config.toml
dataset = "synthesized solo parts of chorales (CocoChorales)"
num_classes = 13
norm = "batchnorm"
kernel_size = 3
wave_strides = [10, 4, 4]
widths = [256]
label_smoothing = 0.05
init = "trunc_normal_002"
lr = 0.002
beta2 = 0.99
ema_decay = 0.99
steps = 19000
final_lr_fraction = 0
warmup_steps = 380
Rows from block 2, named by matrix and row number. Rows with one number belong to one channel. Each number is 128 + 24 x the weight over its row's rms, rounded and kept within 0 to 255. All counts start at 0. Numbers have three digits each. After the name is the row's rms in percent of the matrix's.
# filt: filter width-3 conv, dilation 4 (model.blocks.2.filt.weight, 256x256x3), inputs 64-127, a 3 kernel for each
# gate: gate width-3 conv, dilation 4 (model.blocks.2.gate.weight, 256x256x3), inputs 64-127, a 3 kernel for each
filt.211 098:093109104108091127149153115124113152119142100085105096121098122097103096119131147090084137114121083122124122090069140094088104123138095110124124096085133111114095158159133112116102128129120146133142144152117083080123132135151109107151088098082146157112123123116161153147162162145115095150124122116119123090093081138081081098133145106140132160128123154103117105132160093174149142100102102115101122111113120118098148117133123081082107156153168146158108108134109145138136144128163117119118124119121120117150152160130134129136121113116105089142174192139121134140091098127140139120
filt.212 098:164151129091094151122118132142139171159148133133125067118121098152137137106110137083100110131110057126124161153143134120086142137119137158168119158149175112099131097107113124108145164146157125130124131133097107084129108130082094112110160145122153154138135123154088092132096095159107110131130123138167154133155156165143105153150152111103106148106110167171153118123111116134145166130125125132119133159162130114146139116127062129135093106113140118111089122130075119114132097118114119100149107099163084111116109137109148162105143119161107119121116147108125141116099107110153153167
filt.213 100:128130143183161162106125087109103083100130122120132163161153159138134129083084040147132141136158189122125089150149148113123124104132106068069081124122125101109095134134116142142097093097085118126129137132130134127124140125153115090090126153145151160154099110076129136115114111058135127110136157131126148153128121118122140130132138134147124106145129118122146165101127100121119109149148155137128118152154156157136141159161184127129153140123120132130123118137151110111106155140151087094075119125085171169157132134128118119145129128108156141155118125116117096113121107105163169157
filt.214 097:122125165132121109119109084123136115136138151100104091135139127113105143118113079113093074136149135083073081155162165162158159132143133114124131127122140141132092113098087129117122110126135127140123120132140117115079108107091117130105149153164136136173134132108121117087138113102114114088114119115122118135120103120149152130095092118117115107079067068078095135105085089165169166115105134161154137116110158132112126103098110107105085132125099117126117120107122127133117139129114141139103177157151143128130108103108111127136109108119152152144146148138088091100137125109100097138
filt.215 101:087104080143116125160159169136152156107116092126164134115137122129120114190164175177147149104136100172150152113104089140120127117114118099131139138111116169167169141124135167138143088123109120147143102142121165151157134154141127122144093113086087098078143123135181155160174114158164148155131129118113133102146122130140133132119142123130125146158150158115146107169142140116117137147119114089100097098103087142126130140144118141166141130129156115140130143162137158157168132136150149138160154105131145109114121142142105140120135119132133110119128129127112131143138107123144139128
filt.216 102:133113123158144133101128129128141111168132157089111103137140142136123128125145136103123124152121141161155130128118131136088107198153151035091073126097114116118110130163155180146147156146144110125113134145137150130134064119125083129110135104130133126135173151142194174157149155134128149144255214201144132144104108108157120124093130128128155134148163138140125137131134127100122126139113123149127125132132137081106099138142160090114111130174153140161150096114144125121112089141128129120089152128125169156187085137120009076082178140122111101113086128132076126102109109122144135145
filt.217 099:160123151106094101141139122064124121174130167116146117088132114172124149162137116163146110121121136125103114119125138133081140145102143137165133145111138116117122153143102146100128126125144028112098095139121128107112135178111118153099148112158146134141157108139138103104145119122123135102138098119141142155145128127123082136133168123080135108085118089112121132171130138089134127165104136123109132163138136131139119176150117130161129089149105118149120174158143045096104078141096102109122154095142172125127111162112097164109120096125117116126151175137110162105186147138093102120
filt.218 099:150151156135164130111098130161158140123118141131110107132138133131148143123138127121148119107094129160146142130161144155148165137128169172147156139171142140120136093112118131133148230209219131112108127098130135150137065076075149164162131137150116111136152154166116103120130128145129157125124136150130110134134172134158168156111096120149141139147139123141120118110085136133125130118132120187190198134152134126155107075083094127111097133124128126099131064050082127108104107112092162147156133145142079117106107095111120121103185192182115145115090074095153138128128152137113119093
filt.219 099:144099122131148125143128151087141115129087124146148140135170146155098121077090098127134108162139152127121126115134118099105082104099110126124133094092073114133133149146172101108113100102132126186144154160178089128098155158148096138112139102127172126159081089094112113115105108109098141127113114125166114150099102097093114104174155189115154135126155145175123155148109151119139140153111118113132116160119141144126124171130154137140130108159141149146178150123144108149128138186139087119096083090083125118121155162175157156166098107101123148105163124161156154149107113090169133159
filt.220 099:143106143140146157118130111130156132109114122138139088126134088145106143129123125159129143118138099132132141148124133173172222107147149130129135159134174133159128105095081143139156119133136113144093088107065150165151112112066129129126136127129110101119130141166107155132125128158132129106110131141121124108154110148149161160109102054116141128126142120129109101111108114117121121150114145130168169129092116157105144112093085145128083113139114093115069131095074129149125121134102147166164145143200127108127113110062121103067144151175163135157110091079127119105142129170131105100
filt.221 101:159159173106127122107115115132131130161140159101109139155129128140168170102125123078128104136111131097143140173162150092115134135114143119126129136158166094113124130128098115135141156144164123110114145112114083115127132106100132112102151145174165144138122138139090094104094129097132139106135132142169149169144162149121133157154139140135132102108137121129147171091115115153149113105140150157130134176173162108147121129121124097127136131119089135105104125109121079102120128114088093119124106135111142130117143129105139136138114149152119142114141125098120133112104109092130157150
filt.222 102:168140159148150117128157154127162138127092111114143142102125116200154175126132146126150142109081098200201171135127115152114122136108120131153164162133131117131134111146133166151137169160183083114103100112129146131128056102110104141149145096107138124129155146129143132124155168155119157129157151137140136139160153153151129112110139147133165148161187157162156164136118135105134128151108124134113115158141147136150137115100108107145129126169141108123129090084104111134108104140119143140141154129112123107103100143141090127134217190179110099081075095109128167168126109115150156152
filt.223 101:155145182099136136149127102129122087137132150158132160080115115134145175122129082123138137126125148136142114084107148146154187138132126177133124126143169131140120102113070096121111156118103115110103113097091112142131121111111113121081128130174135121148131133119107130081132137087081106072110123112154134164118125142120137160136104104112124068129130082166138175128125120116109081131150193117136135133126161117132146110106140149134150116118059122111083120111150123124117103110090154150119103135130068120133113092073142111134124136124100137161119106090147128098103121139122126132
filt.224 100:138153152145154114137124134120098102116142141131135150157140107154175156113097118153142130111142137138142128152145129055114119093122126112099141131152143085104108172134117125153120113117114101094109123107117100131119147112133112067097123156141154160146115132123102124108116112115153125106146157121158178173151149144089140121187153148150109098151131114151160161101130137151116120132170150100120099191181167164149133158159155148139151153106105128112117128138155075095100158115116065087108100127116159159121173121126146113139118138110137136124151108140146102118115108124178188152
filt.225 099:168120149116101115117157083083131106167146112123139159123128159153106108101120093119097134155160176122120061132100162113123147144157098107129129118086116085138103137145104118127086131136112107151154141150147101121122128135165102137151156133127168129131123136077136164103116147058103119123154151092153130098108070120104122128145129129110146122104130086163127146144144096101136107151098134120127133158104134122079131176127156117128139100151098145161131163125171097144128109131145087137105117126078163113145127136128124130173117112090114098160145151108108116132134106156145111117
filt.226 097:119105112158134137162166139084110104123148112149154182180129158135119119113145120151137159158148146109111092160133148161136125126143089086115134115116112148172139160151159152143102014059030109130130119126137151142133173161228138118166160157134131123124131141100120136108128124091149129134124132094136151115117120128155146120135140149123103108100097099098108104140160116130132126136119122144125117125104121126117143155150168145162173122131130135136131163178180112139124145122161117135109149150114180142162137132156125130185104088068166140164127158155102098154170151172112093090
filt.227 101:133109136131128094139109132100126082146115144113132156121130140131111111106104078105122105154142192116085086109137095138157133150130141101131124114129059129142116130117127131103095098091119123138128137116189106131093110132159083122127139137138172127176119105093136088132131120101086106062132088110141111134098116067126139106127117158106111113116100097130097131180118165125149118150128135131147140122104125111128099143109176106130102096120111139119190148120172132137108112135126118142097149139105137111116124120144105125135114108084131176101144129147101115127122147142142091112
filt.228 099:151136154110134103131133104119135110126129135143124133112123114159151160156170169161159171097096102151135113126156165101128123099110098153137157158164181105128100151135125131139122124121123107102100114098097112132122139133150130139134127132133130120122122137118105106079118119103138160148124125107132131129188187212106138122153139139109120095126116092168115130151136121106131125154139151084116108154145170168153177155122146147148149093113078116098093164140169116113087113120118106125113114133115140152154143132135155134146129129117128147150148131148143126132138157171168127122
filt.229 102:125135112106128143132137138114123129202175149102094097122113117127134119123125137075090103154127124119153172133119107123105134205185195117096071106117122130115133128145138135145177150154130115108122143131119114108140090093073088073086155137132143155127160150172129156186125142162103112122174200190161166134078086096144129149116129083100112123097144151121138127141143157132121119110128126148124123129139111060076087127132121111100111124136136157144130124104108111112141082099104118114144141136168128129142109110094093070050128142159109097111144136118078094072106082099110150140
filt.230 101:187161169137121070120108089104125107146135141139131136103118141178140123120117111141127108134123145129114055139136157186148118137122111131140170173152138128117099091097110132106070129124134090122121083111140149119083100106153109122152160142138132128143142118082119100056121117079091113116130120085147141132150145134164130104100113144089108111095109060138135116124107096089120139172144117144124121141139148138136133120114146142139133074111110091108133126123158105114076094114129142130103153126087136119111070100140113128168147127078138138141083114148114125144162133163113121089
filt.231 102:106102036115152146153116152144148189122095080141120100128127138114113068124109150108135112124114090141137157093116095116150101147127124149125117101135102154135152123095145121126136160129140148156170145126142125138129117105118129137144116102069124115096131127138142144174142133180122111154137118135142099092108133112119130108138108118139141193143158199135124099148118135144132191106135069124136109102111074109139122108103093125115105145130205147116136126101084153161193133143178153162157110137137089118106140114154137110115133157143097138114148109153143138141097116081129141134
filt.232 100:143146115112110123114123127089090109137134130124111117105098112131140112087109111113113118132122129099120125131121113110114114105105119131120109139134124096094109112129126071100093082087080137123137115115115082089109131130131067068081133120119181171147093095099090120138104132130078091101096099114162146135121123107109104116138128113072074096095106122161164147124135136126128124144160139082083095146145123142139132141150141152131136102094122106112118157162140121125145116106132091080116104120123128136132115124116161143133089105096144140133146150145117110118097106109156159149
filt.233 100:159154153107157116119112137112100116147123148188133154147135119143169154113098127131160129169137145129147141119152120113136139137116145142112137114157142128116132115111110123139132154117141123097111154105122140147136139113113137108105147147161132129128111129138131103116081116102131136115136141144148148168120151138131147142161114137120114098136129116179163165138112138058074085152184152141133133147158151106155116169144140143156143104104102156107128150120134108104113112119097118109126074132123116151113134098105140120126130145143101152113095092099137109117116133126138155136
filt.234 098:135130128108131120132131129132152141087064086196168137133139142140140133144135142162165143131106115133136117113136141136136134072058097176161152121134134158143143124127146123125138115116126152145135140132133146148134180174144186197174113102106100094110098095112120107102095109126149165170086084098103089097146164161119129131159152152141158157145145131158141108147119125097120153144132116105111129125127130159162156153128125169159137109126132131117120175136146151149134150159151150154141092100132106112126152158169194188154114124119124143140120102130193188152167160155132134130
filt.235 098:128151154141110113163115155127082064121147180126110121110120088143144162106094119129114119119143147147089143102129088146137139125120154139140133131129124142098129115126140129093140105087112119110095110132123117083106111128099105090065121139152138182185135094132111082133157114144107093072124088138149156173117123110129113126116136134121090070131077105131131155148136193128132110142150157117119114116155134135135112107145152131120121132102078113127135110154158129082107126117064147092107153126144094132123124126103116139105130088118128144099127151148127117100115133128134130139
filt.236 099:129135107094147130118133203173138152126137152113110135109107104129157126169175177125156129093091127129160165130140110128147135122134173178137163158170122147141193116127149115158170169126147129098128110079106130154145123111118162127141123145164088107107148168207106133161127152178152143139107138158121128152161170125130153162115104124127114129122136125107116089110135174144114135108146101145140143116127088133148091079100086139137150130110147109092132117113120140121144113100099156157181132166174100132096125100129136113110130152145127147105134114147143113117145155144089115075
filt.237 101:117119115168147130125147130184166142113131132126128125131112127127120094124128105123091077119126139132145122155117111178166132138161147124142128156128096163164128086097123149146111138162152138140153101122161174146105092082117142122127142141113101118142152160114114124143133153129140114105121131127116134129150114088187174115098110129143137146135129134100115124105113123149144141109090095173168156102099103133099092040054106125113087154158162093122156068067107159154142126120135176173141170159121101082099098105129113106121162157123152115107074105132107114136114109107115111113
filt.238 101:088111110099080138106115097146142159112134097109116085121122123076092115121143141099105122114113082095096109104122144108101166109113104131162134111114165125117140117132097082077128121130108184167150148148098102086125138146105127143145087102109129136109089103129140113100119116139109114135088099083102110077110129158090081136125139090120124124125103114115116086130129116162161177117102128100107137097120098127137163117127073114117118128121101147146089133147099180151179149131124130122156115100178101107118149156119149164131090087127121120168164180127144152125110134144132119126
filt.239 098:103117124166111133140125135126114103120117125105178125134146121139103135153118137167151166125159126136080103148127133156135139141109108100149124147109138138132124152113132166089125088091080101151106096144110159138120119185148142158119126126117109111127146091115149097114158088127161125129148090110098110127142112141150114117107137128133106110127092094087118107148131139127112127136120143143127112114116129136121148132154146119163136129121113109142117131174153128139111131146130130122120174098139175129159116141130092177132139079099165145159119133142102149122184176175114093118
filt.240 104:066091133118115113115139110174129110091130136150144119145124111042077132141138135137132125130133123099121131124103108091100139101127134149138130099094136144149124133153123093117130116122127218162121155145120149136138188161117179157124104113121069102122105125125140145153100135136159146123112135123094126100121107121109114124128145106155129112143126119107111130109149150146134107077096143119115112073078110133112126130141134160140117166150106144163125136153138198149138189142110138127139095115135120123136151146108182143112090093130132113132146155127162141123138135145093101118
filt.241 097:098149148143132141153149137151106106087143121157187151114132129113152159159104130180139167084174130171143151094105133118148128091140098147134119124116134143139114131116140114127128106121107144120105107138121158134136155142141138104111088162122094151139125117116141130114160100124148092138107137128118169146142114139112134118129164150149107128190134152142180145134163137117068097128164166080124095106136158169118159116151157166152144162101111117141122121149141155121102151106127147125113109086108109120146141123136142130135136132129127107136110107116175132145126127130148138155
filt.242 100:117143126103114101160121145140130117088114128114115129128118114110139107146146133132137128099101129130119114110139112065138089084110116167174172090167089110115117185125152102112094141149131137119135158116157085114094180131178168159139065118112140124141092125103129104126164141144146132117094096107099101125134177114068117093179122167178136127154114110114107133129127136174150133096123108112130120134139129145152127130112144105111117171121143159096161131132147123114116172124139120141112098138097115120116226147183178149173102121091105145115172140163198156177128166136151117118
filt.243 104:112150117080122092144126155149119134128159148148126168133115118100161116157141129118126084117122159110136140118161084094125113121135157174141161109152094139122157140119123097131122158143168143101143147112156101126132162112128160113126108163148117128123112142128110105139121118117146126112106135135124150159124155088090140125156132149139101126119104124107135155129131165154118115092143108114123126119148100117136069124124124142136135145106135148118172144134144120110146141098115133128151099139093097142065168118135157130134100144131102125058168124137164109145127134104104125112
filt.244 099:110103138145129125118151137127141099114129134129146139184158148114101145095097124108099133147144140119132117126115132060097106104123115085115111085096100108138121174146154110129131109117110188203129182168159096109105163139158110113114102126132156140153074107104136129126085104111147132134129129122135145138101107129093122112176157159148136119162155128159147139126139155151160124123109146111102114152129152128123136158129159124140128149151119171155155143141169133164115175155135077108096075109108134108151190167162175165157093109104124118127158150155137126133062073132187167148
filt.245 102:180171140121114131115115153105105139158148135147142132124098131187195150147149152154166146125108111127135141154152156121109122130115129151153147163194154116105142121124149128114146142139139051046090109093109145138139141142138141124158150146134127122120141142158105101105110118143139138177133127135144154142173202160133113137143149140110111147105119135142159099111118107098096145156162103127103135176174138141168132144149119144152143091092154112093118156152123060069091093092126117116133114108140147147134118121141140144130134138132133135134109123130128135124168159144108128101
filt.246 097:104134089159157134166159196141121148118142119152167192136132138129146102142131132155142140132144154174171159128126085117134109120141129106109138121130089150148182143120141157164138081093100136127165106106138159160151148135169104093121127156114111121107133147120161158151135116120151115132151160130151165166127122090137149123130131161135102137170141164145160132133140159112088124132157110109115108118128092130114098131135130165174179149110158122119151132138139154149161148118149131135147125126094128121079134122157121121145134143113141132103117114141121113157091102080158144134
gate.211 103:100144106092081098123092092138105141139129104109133121127137132084124092132109137084103121132146110101073077122139150124114128140115093132135150096122138127096120142122110110089090140120123160149172149145126102094121135151158141131167116127105128150101118086090124092087127092116124115141118098064116126087088124152123111116122149125132101126102090105099137094128125091166138169092130103127119119102146109098134147110160120095112129143105125158142112123173156147113151134131162131102128118093114105132135149148147134152160103089084115137157163148136110123138110133151105129100
gate.212 099:124110079108131148139113115123132156139112102144173163146156166133113075130107123114136148129145143128101109128140143074123126103089103129128119117122115125153158158117116116098110119066086148178208152133134104138153154158161101120145128145131145113096110093111122102127101069088140123145129094117152132109136126122095134142179132119117096127141115131152138113145127103145121134126136113079103127144117097146149130153141126150186188128110146140125127155163143129171172128146167097119136098106114129124130171133133166184159090075093123171158175144120135135136099122134169133109
gate.213 103:111127139156130114185159101159126111147166124134144146121122151124127120139120106107112119134159170199144079120140159139134115193182118120122125120118109178158109129131138187137107180142120134120130120122153171149111074108152107107150160188129118122138208171102171125091169129090137125137194172111164176119113114124177163113126122154145110125160110103121125121153134111128119129104110123143152140095111145059069118085114147130140125157145123137143151071117154159128097104110141168144103167143099092121148120113154095112148187139093086114142094113141091097123073116141130102118
gate.214 100:110127130176181184122129110132135127122122118107118095196179170114136134094085085112120116151157147098119116168153159119133147131139128055078073108107122113128123169145132150162169109116106137134128147151146110117115123108099119112102130138138164171170121127126131135130105104115154133129153155142121129119111105111129143142144151132172163157147146146102119114117120115178162162118128135157165164152150150123121123131126118111117110161144131147141128098092083119122124174161166080103101152154162167146151149146132110111103129143146154148157134118117099109102097100102170174181
gate.215 101:125127142164211151120133150126152132113096155145140164169140140135154145120107101165149100143120169124158142160162136119163158104114162098112124127164125118148161136104099143168160086105131132126130123084130151155144151099108122110099134148187129121134116146151138122134091116096145142113128143161133147180133155110139178171139112128131143115149160122138143153112097126110129113139142134127134149143132126142150092142096110164166147140136123125078130125068110117146133152143110104139141111155129155114095132100105136116120119166149152172123107085107127110097128100096148166142
gate.216 098:151168172160160143085116128141112124103129110140134145183151150140181170089094109124137143152127108115149144186176169123139078124129096102107130138158140114117096108126156156167136157137149139096112155127144140133105116090137148110139146162127128145155124140122105100080074119106152135147144152136132154154148159167150153108136146175169131163153141154131147150083125104143131148123153129170145123158175193127145159129134148119135149136105144135116132104126122108101086158124154115111084123153116146157148141130162132113156162168140141145120081092126122114156119126102145166170
gate.217 101:113117165135124136106157127130116060120172181118103141140126127116137162137147108133103136105125164119142126137114126077077118099166143112099121136106117107136109138177143113158124114147121152100086126138135116107122141114137096089102117126160121146168115158128112145126110144107149146100120187145132158162145110121109117128138151149120131076137136102137122161111162166143148065128113172089114137136132162156095125138141181140105122133147090114158146144142165147102081141107087102107102125138117144136156139145109157093126091125126140089112151178126125092121103096159159140128
gate.218 099:091106100130139132159140149146144167135147108138109156162130168094131111137137125108114112142129137124129130137153140085125078139139110127123134085140093161151158170138155131146120135130133168139182154112157131132128153103155149110138141161146117122111137161127130107102120131099178157178142143125142155157107138124130150136157123170146125150141126157097112152136134120167166168085123087126135114107116122096127124127101127149148176169133166168118155128114124155156157149113155126138124121163101124126103170125171158128183105127107109133121161142151124103140113119081107123145
gate.219 104:138116137126106129124128123122145103162136162093142096097121108155109153172147151137105117114129134157124131152112140158130165164138158123143091180124146134142142126122136168130179133142116092146087073145105148133138077127078105139097174127154108110128191124165122128141149120144133134123158114145139112120166119129169127151083124101089122092100123104115124114143144165122133122141117163141131130131110125128110120114125131131123103101120083085139111120134146125152127075120085145148135215123200144102162080139101081128055157123143131114141130137134076133072162128160103116129
gate.220 102:149135134135155128105133147111120132126126144128141185127121130141149127121134091151158113124117176115138128129147119129193179120130166124131151132165113088128156120101064115145120127119137109095145114068122125171159142108120133132128116141170145116129114142140129129130123149117108125089116126130117119155127146081111177169124090114135118119129128116136116146107104106104101103145152130135148158159131107139142075141114100120140154129123143123084133121116102097113149140120127111149164116157110140137073121077088126103130126151146133142113113071079151119128142157106138115102
gate.221 104:147106103115124123129142156107124147162130111145158202136130144133100096120117122110126138173162158094105110162121105150143128159140124128141161130106080142161165111120121127113101128115129123150176122128157133146144125146168119146161186142127132103104141128110096124126095115109119119126136113111150135137112096098151146129126120151101115136080099130115096123124118119121121126125107096167149136130095090097101105134119124148149171117136154129138160149135135114144154109133151127145147134123086132110079115123147131143168105099100136134117124120126088124169138133118092083104
gate.222 100:123112129155164155145142142112118110157151169142148137144154141141126147159146138153139131157162168135126138150157155135123136161143162096085098131120134172159161154162149208182193116112132104121104121135129178164154131146125132132109172170189109112126157148157159139144107098097168167147181168189126135150131130131172158162132145134115123123122131122113119123172163165101112107144135140148139155117124126107109108164158154142150133112124109128139135153146136126132115105118106126116119156143153172163161130137123105119105124119127140144137131131127087086084159143147111119117
gate.223 100:155136119092115105115092123099127114154121131130134127108141132156137120147147140138152137125108127105088116156187123102103086120071110161157131146161111099099114141138157097093107114109115109132131118118144095104105154173158130157134153129113138120134119100104101066137102072107119157132113091122144123124161183122111112105139148150087118122080101124140120128135085134119154133137119122111113107164166138151176138160147157145160125101114121115099149181166168103102112105144129097090099121097091161154135130150153170204152084072096136172120164155166128141139175158128108117133
gate.224 104:104132146141138117113107121133115109115132140113106124189173142091114132078086079088104092163176166081091096158163142106123110131133137088080105063074075113101108158147145116137126113111133158138132187175184085107082133129121124122113115135136162162180095110103109128113111111108140132108127148139114121139066078086120123104147136162169143136138125122098115130110126140167139148090116119171172153128133144108101105134149141100099098171139131175165171119124140132114113174146134089086091129142122142161142167147167128112129092119107139144127158134158117101119112130114131133146
gate.225 102:142106150112167116120124107141213122129086144144132131110142143139110127118145100117154097127099163123138073132161153146143147117120146165150124131152124135165123096100102118134115147136131148186149141106156118178103113113126122170133142130163124067141117153111105108098109129095094156108109128115132096125136161111140166135127088134106165113111151082156105130133065122135166145137085129128162153131100139133144112106055131137171129098167107122091134128067148145187135107163132149172122119160122101110136122111129153140148129146096126156139113082123142142110118126138139102107
gate.226 102:102087126144144121107157134135136115093119142137135148209167159091097115097111100110103104150151156115151120136111136095109076105146128087097103075071082116163119162150164119148118112124122192167160188163169116134109160123150139105109105121143145137154089134115144163128099129094151139137135164153108149153097080105115140107163149173164145131152154129126130157117165146152148128101095108121125113130089143120089117153133165122131143169168154176179169121118154151163130191150151092133088101128108136113149176153167162126150114134099132108116135132162129116117096084099165141150
gate.227 100:111132109083114098165129155110103100144138156165147136108102114128149118162168174134173143125110127147131112082133141077136096118112127151133129098151121140132127167125160134132129125094099129104120141090114106153125172151170112119117114137144132106120122126143162134140129119126132135143125119123154126140116161131086128117174119143105078097128098091155128125185144154105089117128164125058084097123135123112159122172160165161161152121087120155096126196182184130127124118104119116127111093130128127160158165111134151135147107122089084145125185129169156129116122171164137112104
gate.228 099:113102127135144131103104097148171160115081090105135164148129135103100117126141126123144146123100116116141131149129119077123111119114092103123143108143137102132120151101100125121101140133146145163161145106131127159150147128142128157140111108110116071098126132108155148135117134101158152136144127113118100121118140136110132120137098122170158151165170173123127164090085086149135119104113125128124112135112135126141154133103113113148166171159146142101115123107117127172156172166156106154141102122081142123095157122130126132161124144133125148129120094095127135150112120104136128151
gate.229 101:134144154137108090128135148142137124123142146097125106143119126135136146138127126105093087121125113146138144130113118126117059136150125113131135122111087126121090136120168155126117173179196128128122159164188131113062107117130139137114119130114139145179145139125157151142139130139137109123152145154119137153122110109136120072133141190163138157153131146128143172121127136147122141114120113152136105135134170109107121121131149084093103146139148150162186109114132131126112131117131129129087137118095125108124140131181108115143161152134105086063118131173129140151098094065147138186
gate.230 102:103130124128147135144123107151121137113151122140106116137104110099136125118114135121111134120136118116124111140151147111186192118156135147113147113168174121147138133082079107138118133125109156112121121075069116144150144074100141093123127172152118128098124164143111113096126130127137102112116145109140149117113131150122186167133074063159094102137093092116125097092114090163120116091145137126136141116114106119113136088085068149126138175111116134089072103103100136134140160096114132147166119175162117127120138057059158100111096143132124145169152102101140073104104124155114099072
gate.231 101:151134152062120096170125153124149127148099133166148153102118104138137162148155162127176159123090105139128142110164145124136119137085111212188200116165154149135127125115122111099122165127153115128095128082092116155137139160148144171144141118142132083118140129154091075093139122135112146131114088116160124166129185169123137127157126144110132125094117108138110137145076108129131125108115123126120115130130146114172147109087104154180174116143132142088108150128132106122097097139108158161151107120113073115108137125128152169160118112132085156116144110130160166156146166148084080098
gate.232 101:139128159132141129122141143098089061139129145170150170145154116145143164126127108161172167159158146113111131147145119128137122115114111121097127138130128112132112141152139114144111098050074113106097124114113137136118168170163121113080151145144142143159110118112130131130084114108134139094127120117144135168144128131124129110143141158111113085111118112137118176132152158105116076152158188131120097158142161147145157175171195159167173105108091123120124169175178104104099126132112095105100095126100155183153131139133155137144121101109156179140126144141124102128155157142135136147
gate.233 103:073084108123102118109117122155142124096129143136137121156158118052071110129126144121107124142139132083094112144137145101083121107129135131126112091087123142131134131142136085110123123130106197171135154163124129107123164163133171161132109116138092117114104104139117127133109104126159149132110118134103115121113105128116102126125148111151150109131121100107098118091114131162168142081079112123113114095111110119106118122134129133121137174173134152160131121142141161132132187180128130113125104095130127129148163178124159147124088091106145116135148162144140138115130115147093104094
gate.234 099:144148157174142143095121105136137146120134119122129155168157168141145141094116101116108117169161166117133118152134155164162174138156131084109137124112128134152143123127108164182145143161151128130139166165162147141147099100123135145169141153159146149137121137124144149110091114082125130130156155134102113106116112125167172168136137127154157143159148122140136132123149116119124125151138134185186186142136142116098116135135116099091115108115109147154137098117104126128127140123136122137139143146121140129115128134125105104144158164156141120142094106088113120141119121134156143123
gate.235 103:150150140154138154159127102095120100157127120150137136124125135175167155113135127133139163148124129178141116102140152128132140144117096107131096107143163134132121145135112154133122119108065102112109137117106138130150120134154073109110158153137162136124139127110172124129118113097086123123170126100158135122108148157145142137147131124101114109143127124190149137191143127067103100187167180129121128155166158124147164166141163133160153095103087142102087133142151124129119096119129116119112120130131130126156116123117120143145151136113106153178110123114117124112120136160176153147
gate.236 103:121131118144165139157119132119118123146135140146137134156148153118135099092092073097126094190167196133125099131156128126146135174146175108108117071127083143134152152118127139135130146127128132130151172133165122145120118114122122110127156163160150138140126132120136114117116101109119128115167153141156153147078120073137160143145125142145123130126115109125134106156123140127119147109134102167178172118131108075108064137128117112131108160128137182127169119105116122130131128128132118125133128141132121134106142114138114115113126128102104136126121089136123100118116128123119120104
gate.237 101:125108143162177132134111098129153105147119137123131146116162144134095126145122107142116124120161171151101091128157132151177152149162135103092103153125127156164131116101103157163125110125086126164133104137149169189143111112140102167135156151149105089129156140096154151125133101085121152113155157118137102111133107115167187140096088118102153099125137096135097134137104136102126088152112151121190132104094136129090122124112166142107129100139092103127129123104165168167135102142121149155118151150112133137153089104113108109130142149117142156155099067108104098110132136147128103120
gate.238 097:098124145156157118155125104161146130106119117166154127179190133116130157131118126123136125149147127162150135117145136097090130132124112120119151093116148156137131144149118150142126137137147182149118167160142149142124147146128140138150132137128116124130124120111151137103104092106157171132145145097142141121102130150129129129179174143165161128186174129157153148136130143130124132116128155145146138120144147108129146132149128151156129159139091173155129110121146171128128173150116132111128091094116092125117176160145151147142147145134115130145105108117152144158068101151163166149
gate.239 099:111113117138168122136132144150139136125115145162111130174143149103138115123168140123162100155106139109138114151177148120148108126122128114094111106158119136132128144151151139177140119109127162116146150088139138169116161126144152145133147139147121088128127159138129126112085133121165205168135146131130108141120173125142155131157105151155148136134139126109088118112107121142139161098127104144134124122131128116158111131120126151142138151142151149092139134122138140132140160144140110131112106170126129174137157124152151108147108144116141173125128120152119086105117154107123132134
gate.240 102:163155160187147139097106146123116101108119137093117158132122126176140151091103109138127139113131140153119157150141100163161129121133141085127137180148109102116126104104149153125120114127136106118107100109138137124120075104128090112101128140134156145164132112114121100140136130134118101081141109143135132156151128106152136123101109153129122120158127153149130188105113162115133079177144162153157131169141146163132122106113153113114134110108110087102150081113122100107102130121104121132122163133109149114113094106129090115129186138143170150104078099115108124155116125123183135153
gate.241 097:123115129141141127131151141131119106143159155141117170166152165125121107133134094122103115163163195126121080164150151111126096127156129093098118113096083136136125157175151146167111100128106155130149145148162139121118142129181104116117158158169141151149123149100121138098071121064156149133155170135154146169115101092151144122159154177122137116130120103161121141137156125126146129134110103123152119142127137113099099165161178155120166125135138146160170140149178145135123140131142092100079112142084150155139137149156152114179112120069143119123135142146093083117099122115170128121
gate.242 103:103162151145144122107103130146086113063116113125133116145138145108164149119087110164142133104142127116118128130115102118128111060093104116123130135126112121106100131138154102113134064107139152100117128150160131095095154139134141117137077118090109168164082083099121106131129117147151103127081092118093127126148134121104103091132165167151122162160128153129161157099151151144122137149197152095116122128178164186183146134168147162131108128084123108133151130144131151107108172130149117093104121110114142144133144146158155142130099112130170150116124129141169160175121128118159187184
gate.243 102:152117117128192143083097105104151153134070077111132160150158174131114093109108100122150141152115136098132105153152129136179120127104102105118144120147089091123121127106116120130092146117130117141170143115164117156125126114164136154173124109100155107128102113093115121125113125108126141131129114100110082098116139104123163110126087139136160178124156150130115123109077084115121137139133102162163158164123125128160133141096120096127136120144171137098156127071100089144135136168193102142127119136097152124108125101151108125154127153114140166134103052102124145185149143137130134117
gate.244 100:103102129150118133150133141124133110151145168090114094105130097128090143157152168131123131114130111157114134118121119147109157162140165099125117144114167154140141121134119157110144120129129111141085082124064153134146079136090090129101137125148111105116174136178157131146179132169120140127146128137132124136134109145154134158082117079110114087133114095102106104146127151119134107136105146125123129101108119118103121103121116110119101125138095099138085103125124142137113098127070157133148193130191131122147084127067057119063147099133126109124124143127080113082132128155108084093
gate.245 094:126118139132111114123133114139135127156158147145127125146146145129125132160158148122105100145145141145140132149131128122113100157166151117124113134117104151157131137151156163176171149162166133133134136158185175150133118114127138143150158150137110112129159155133141147161108119115175170156160168164130118117145135120156153126126134157120132146137142151131125143138165170111117108127116125149151151127121140110097097144141164144117095120122116140164184142140153142145133101102113139139118134139116136136145126139160121101112145146145128110102120130132108108131135127125118125145
gate.246 102:150129190155166122130128107151176112122090132111131131149150135152142190117118093121141125118120140146152130165167156132179159127128116130142145143166167122162116133097099167168133159158142121131103135112123122156112102088096151171113140136161140103155144149115104108078130129102144150104140130108142128166160168164145181141144107142174164113158154118132108170113094125163161119121117169165182139172133184138131156106065125120133130146140082125101108085064133108131096139137106120157118151163131128108118139106120123120133160176155133149140102075101133133132112130128149124155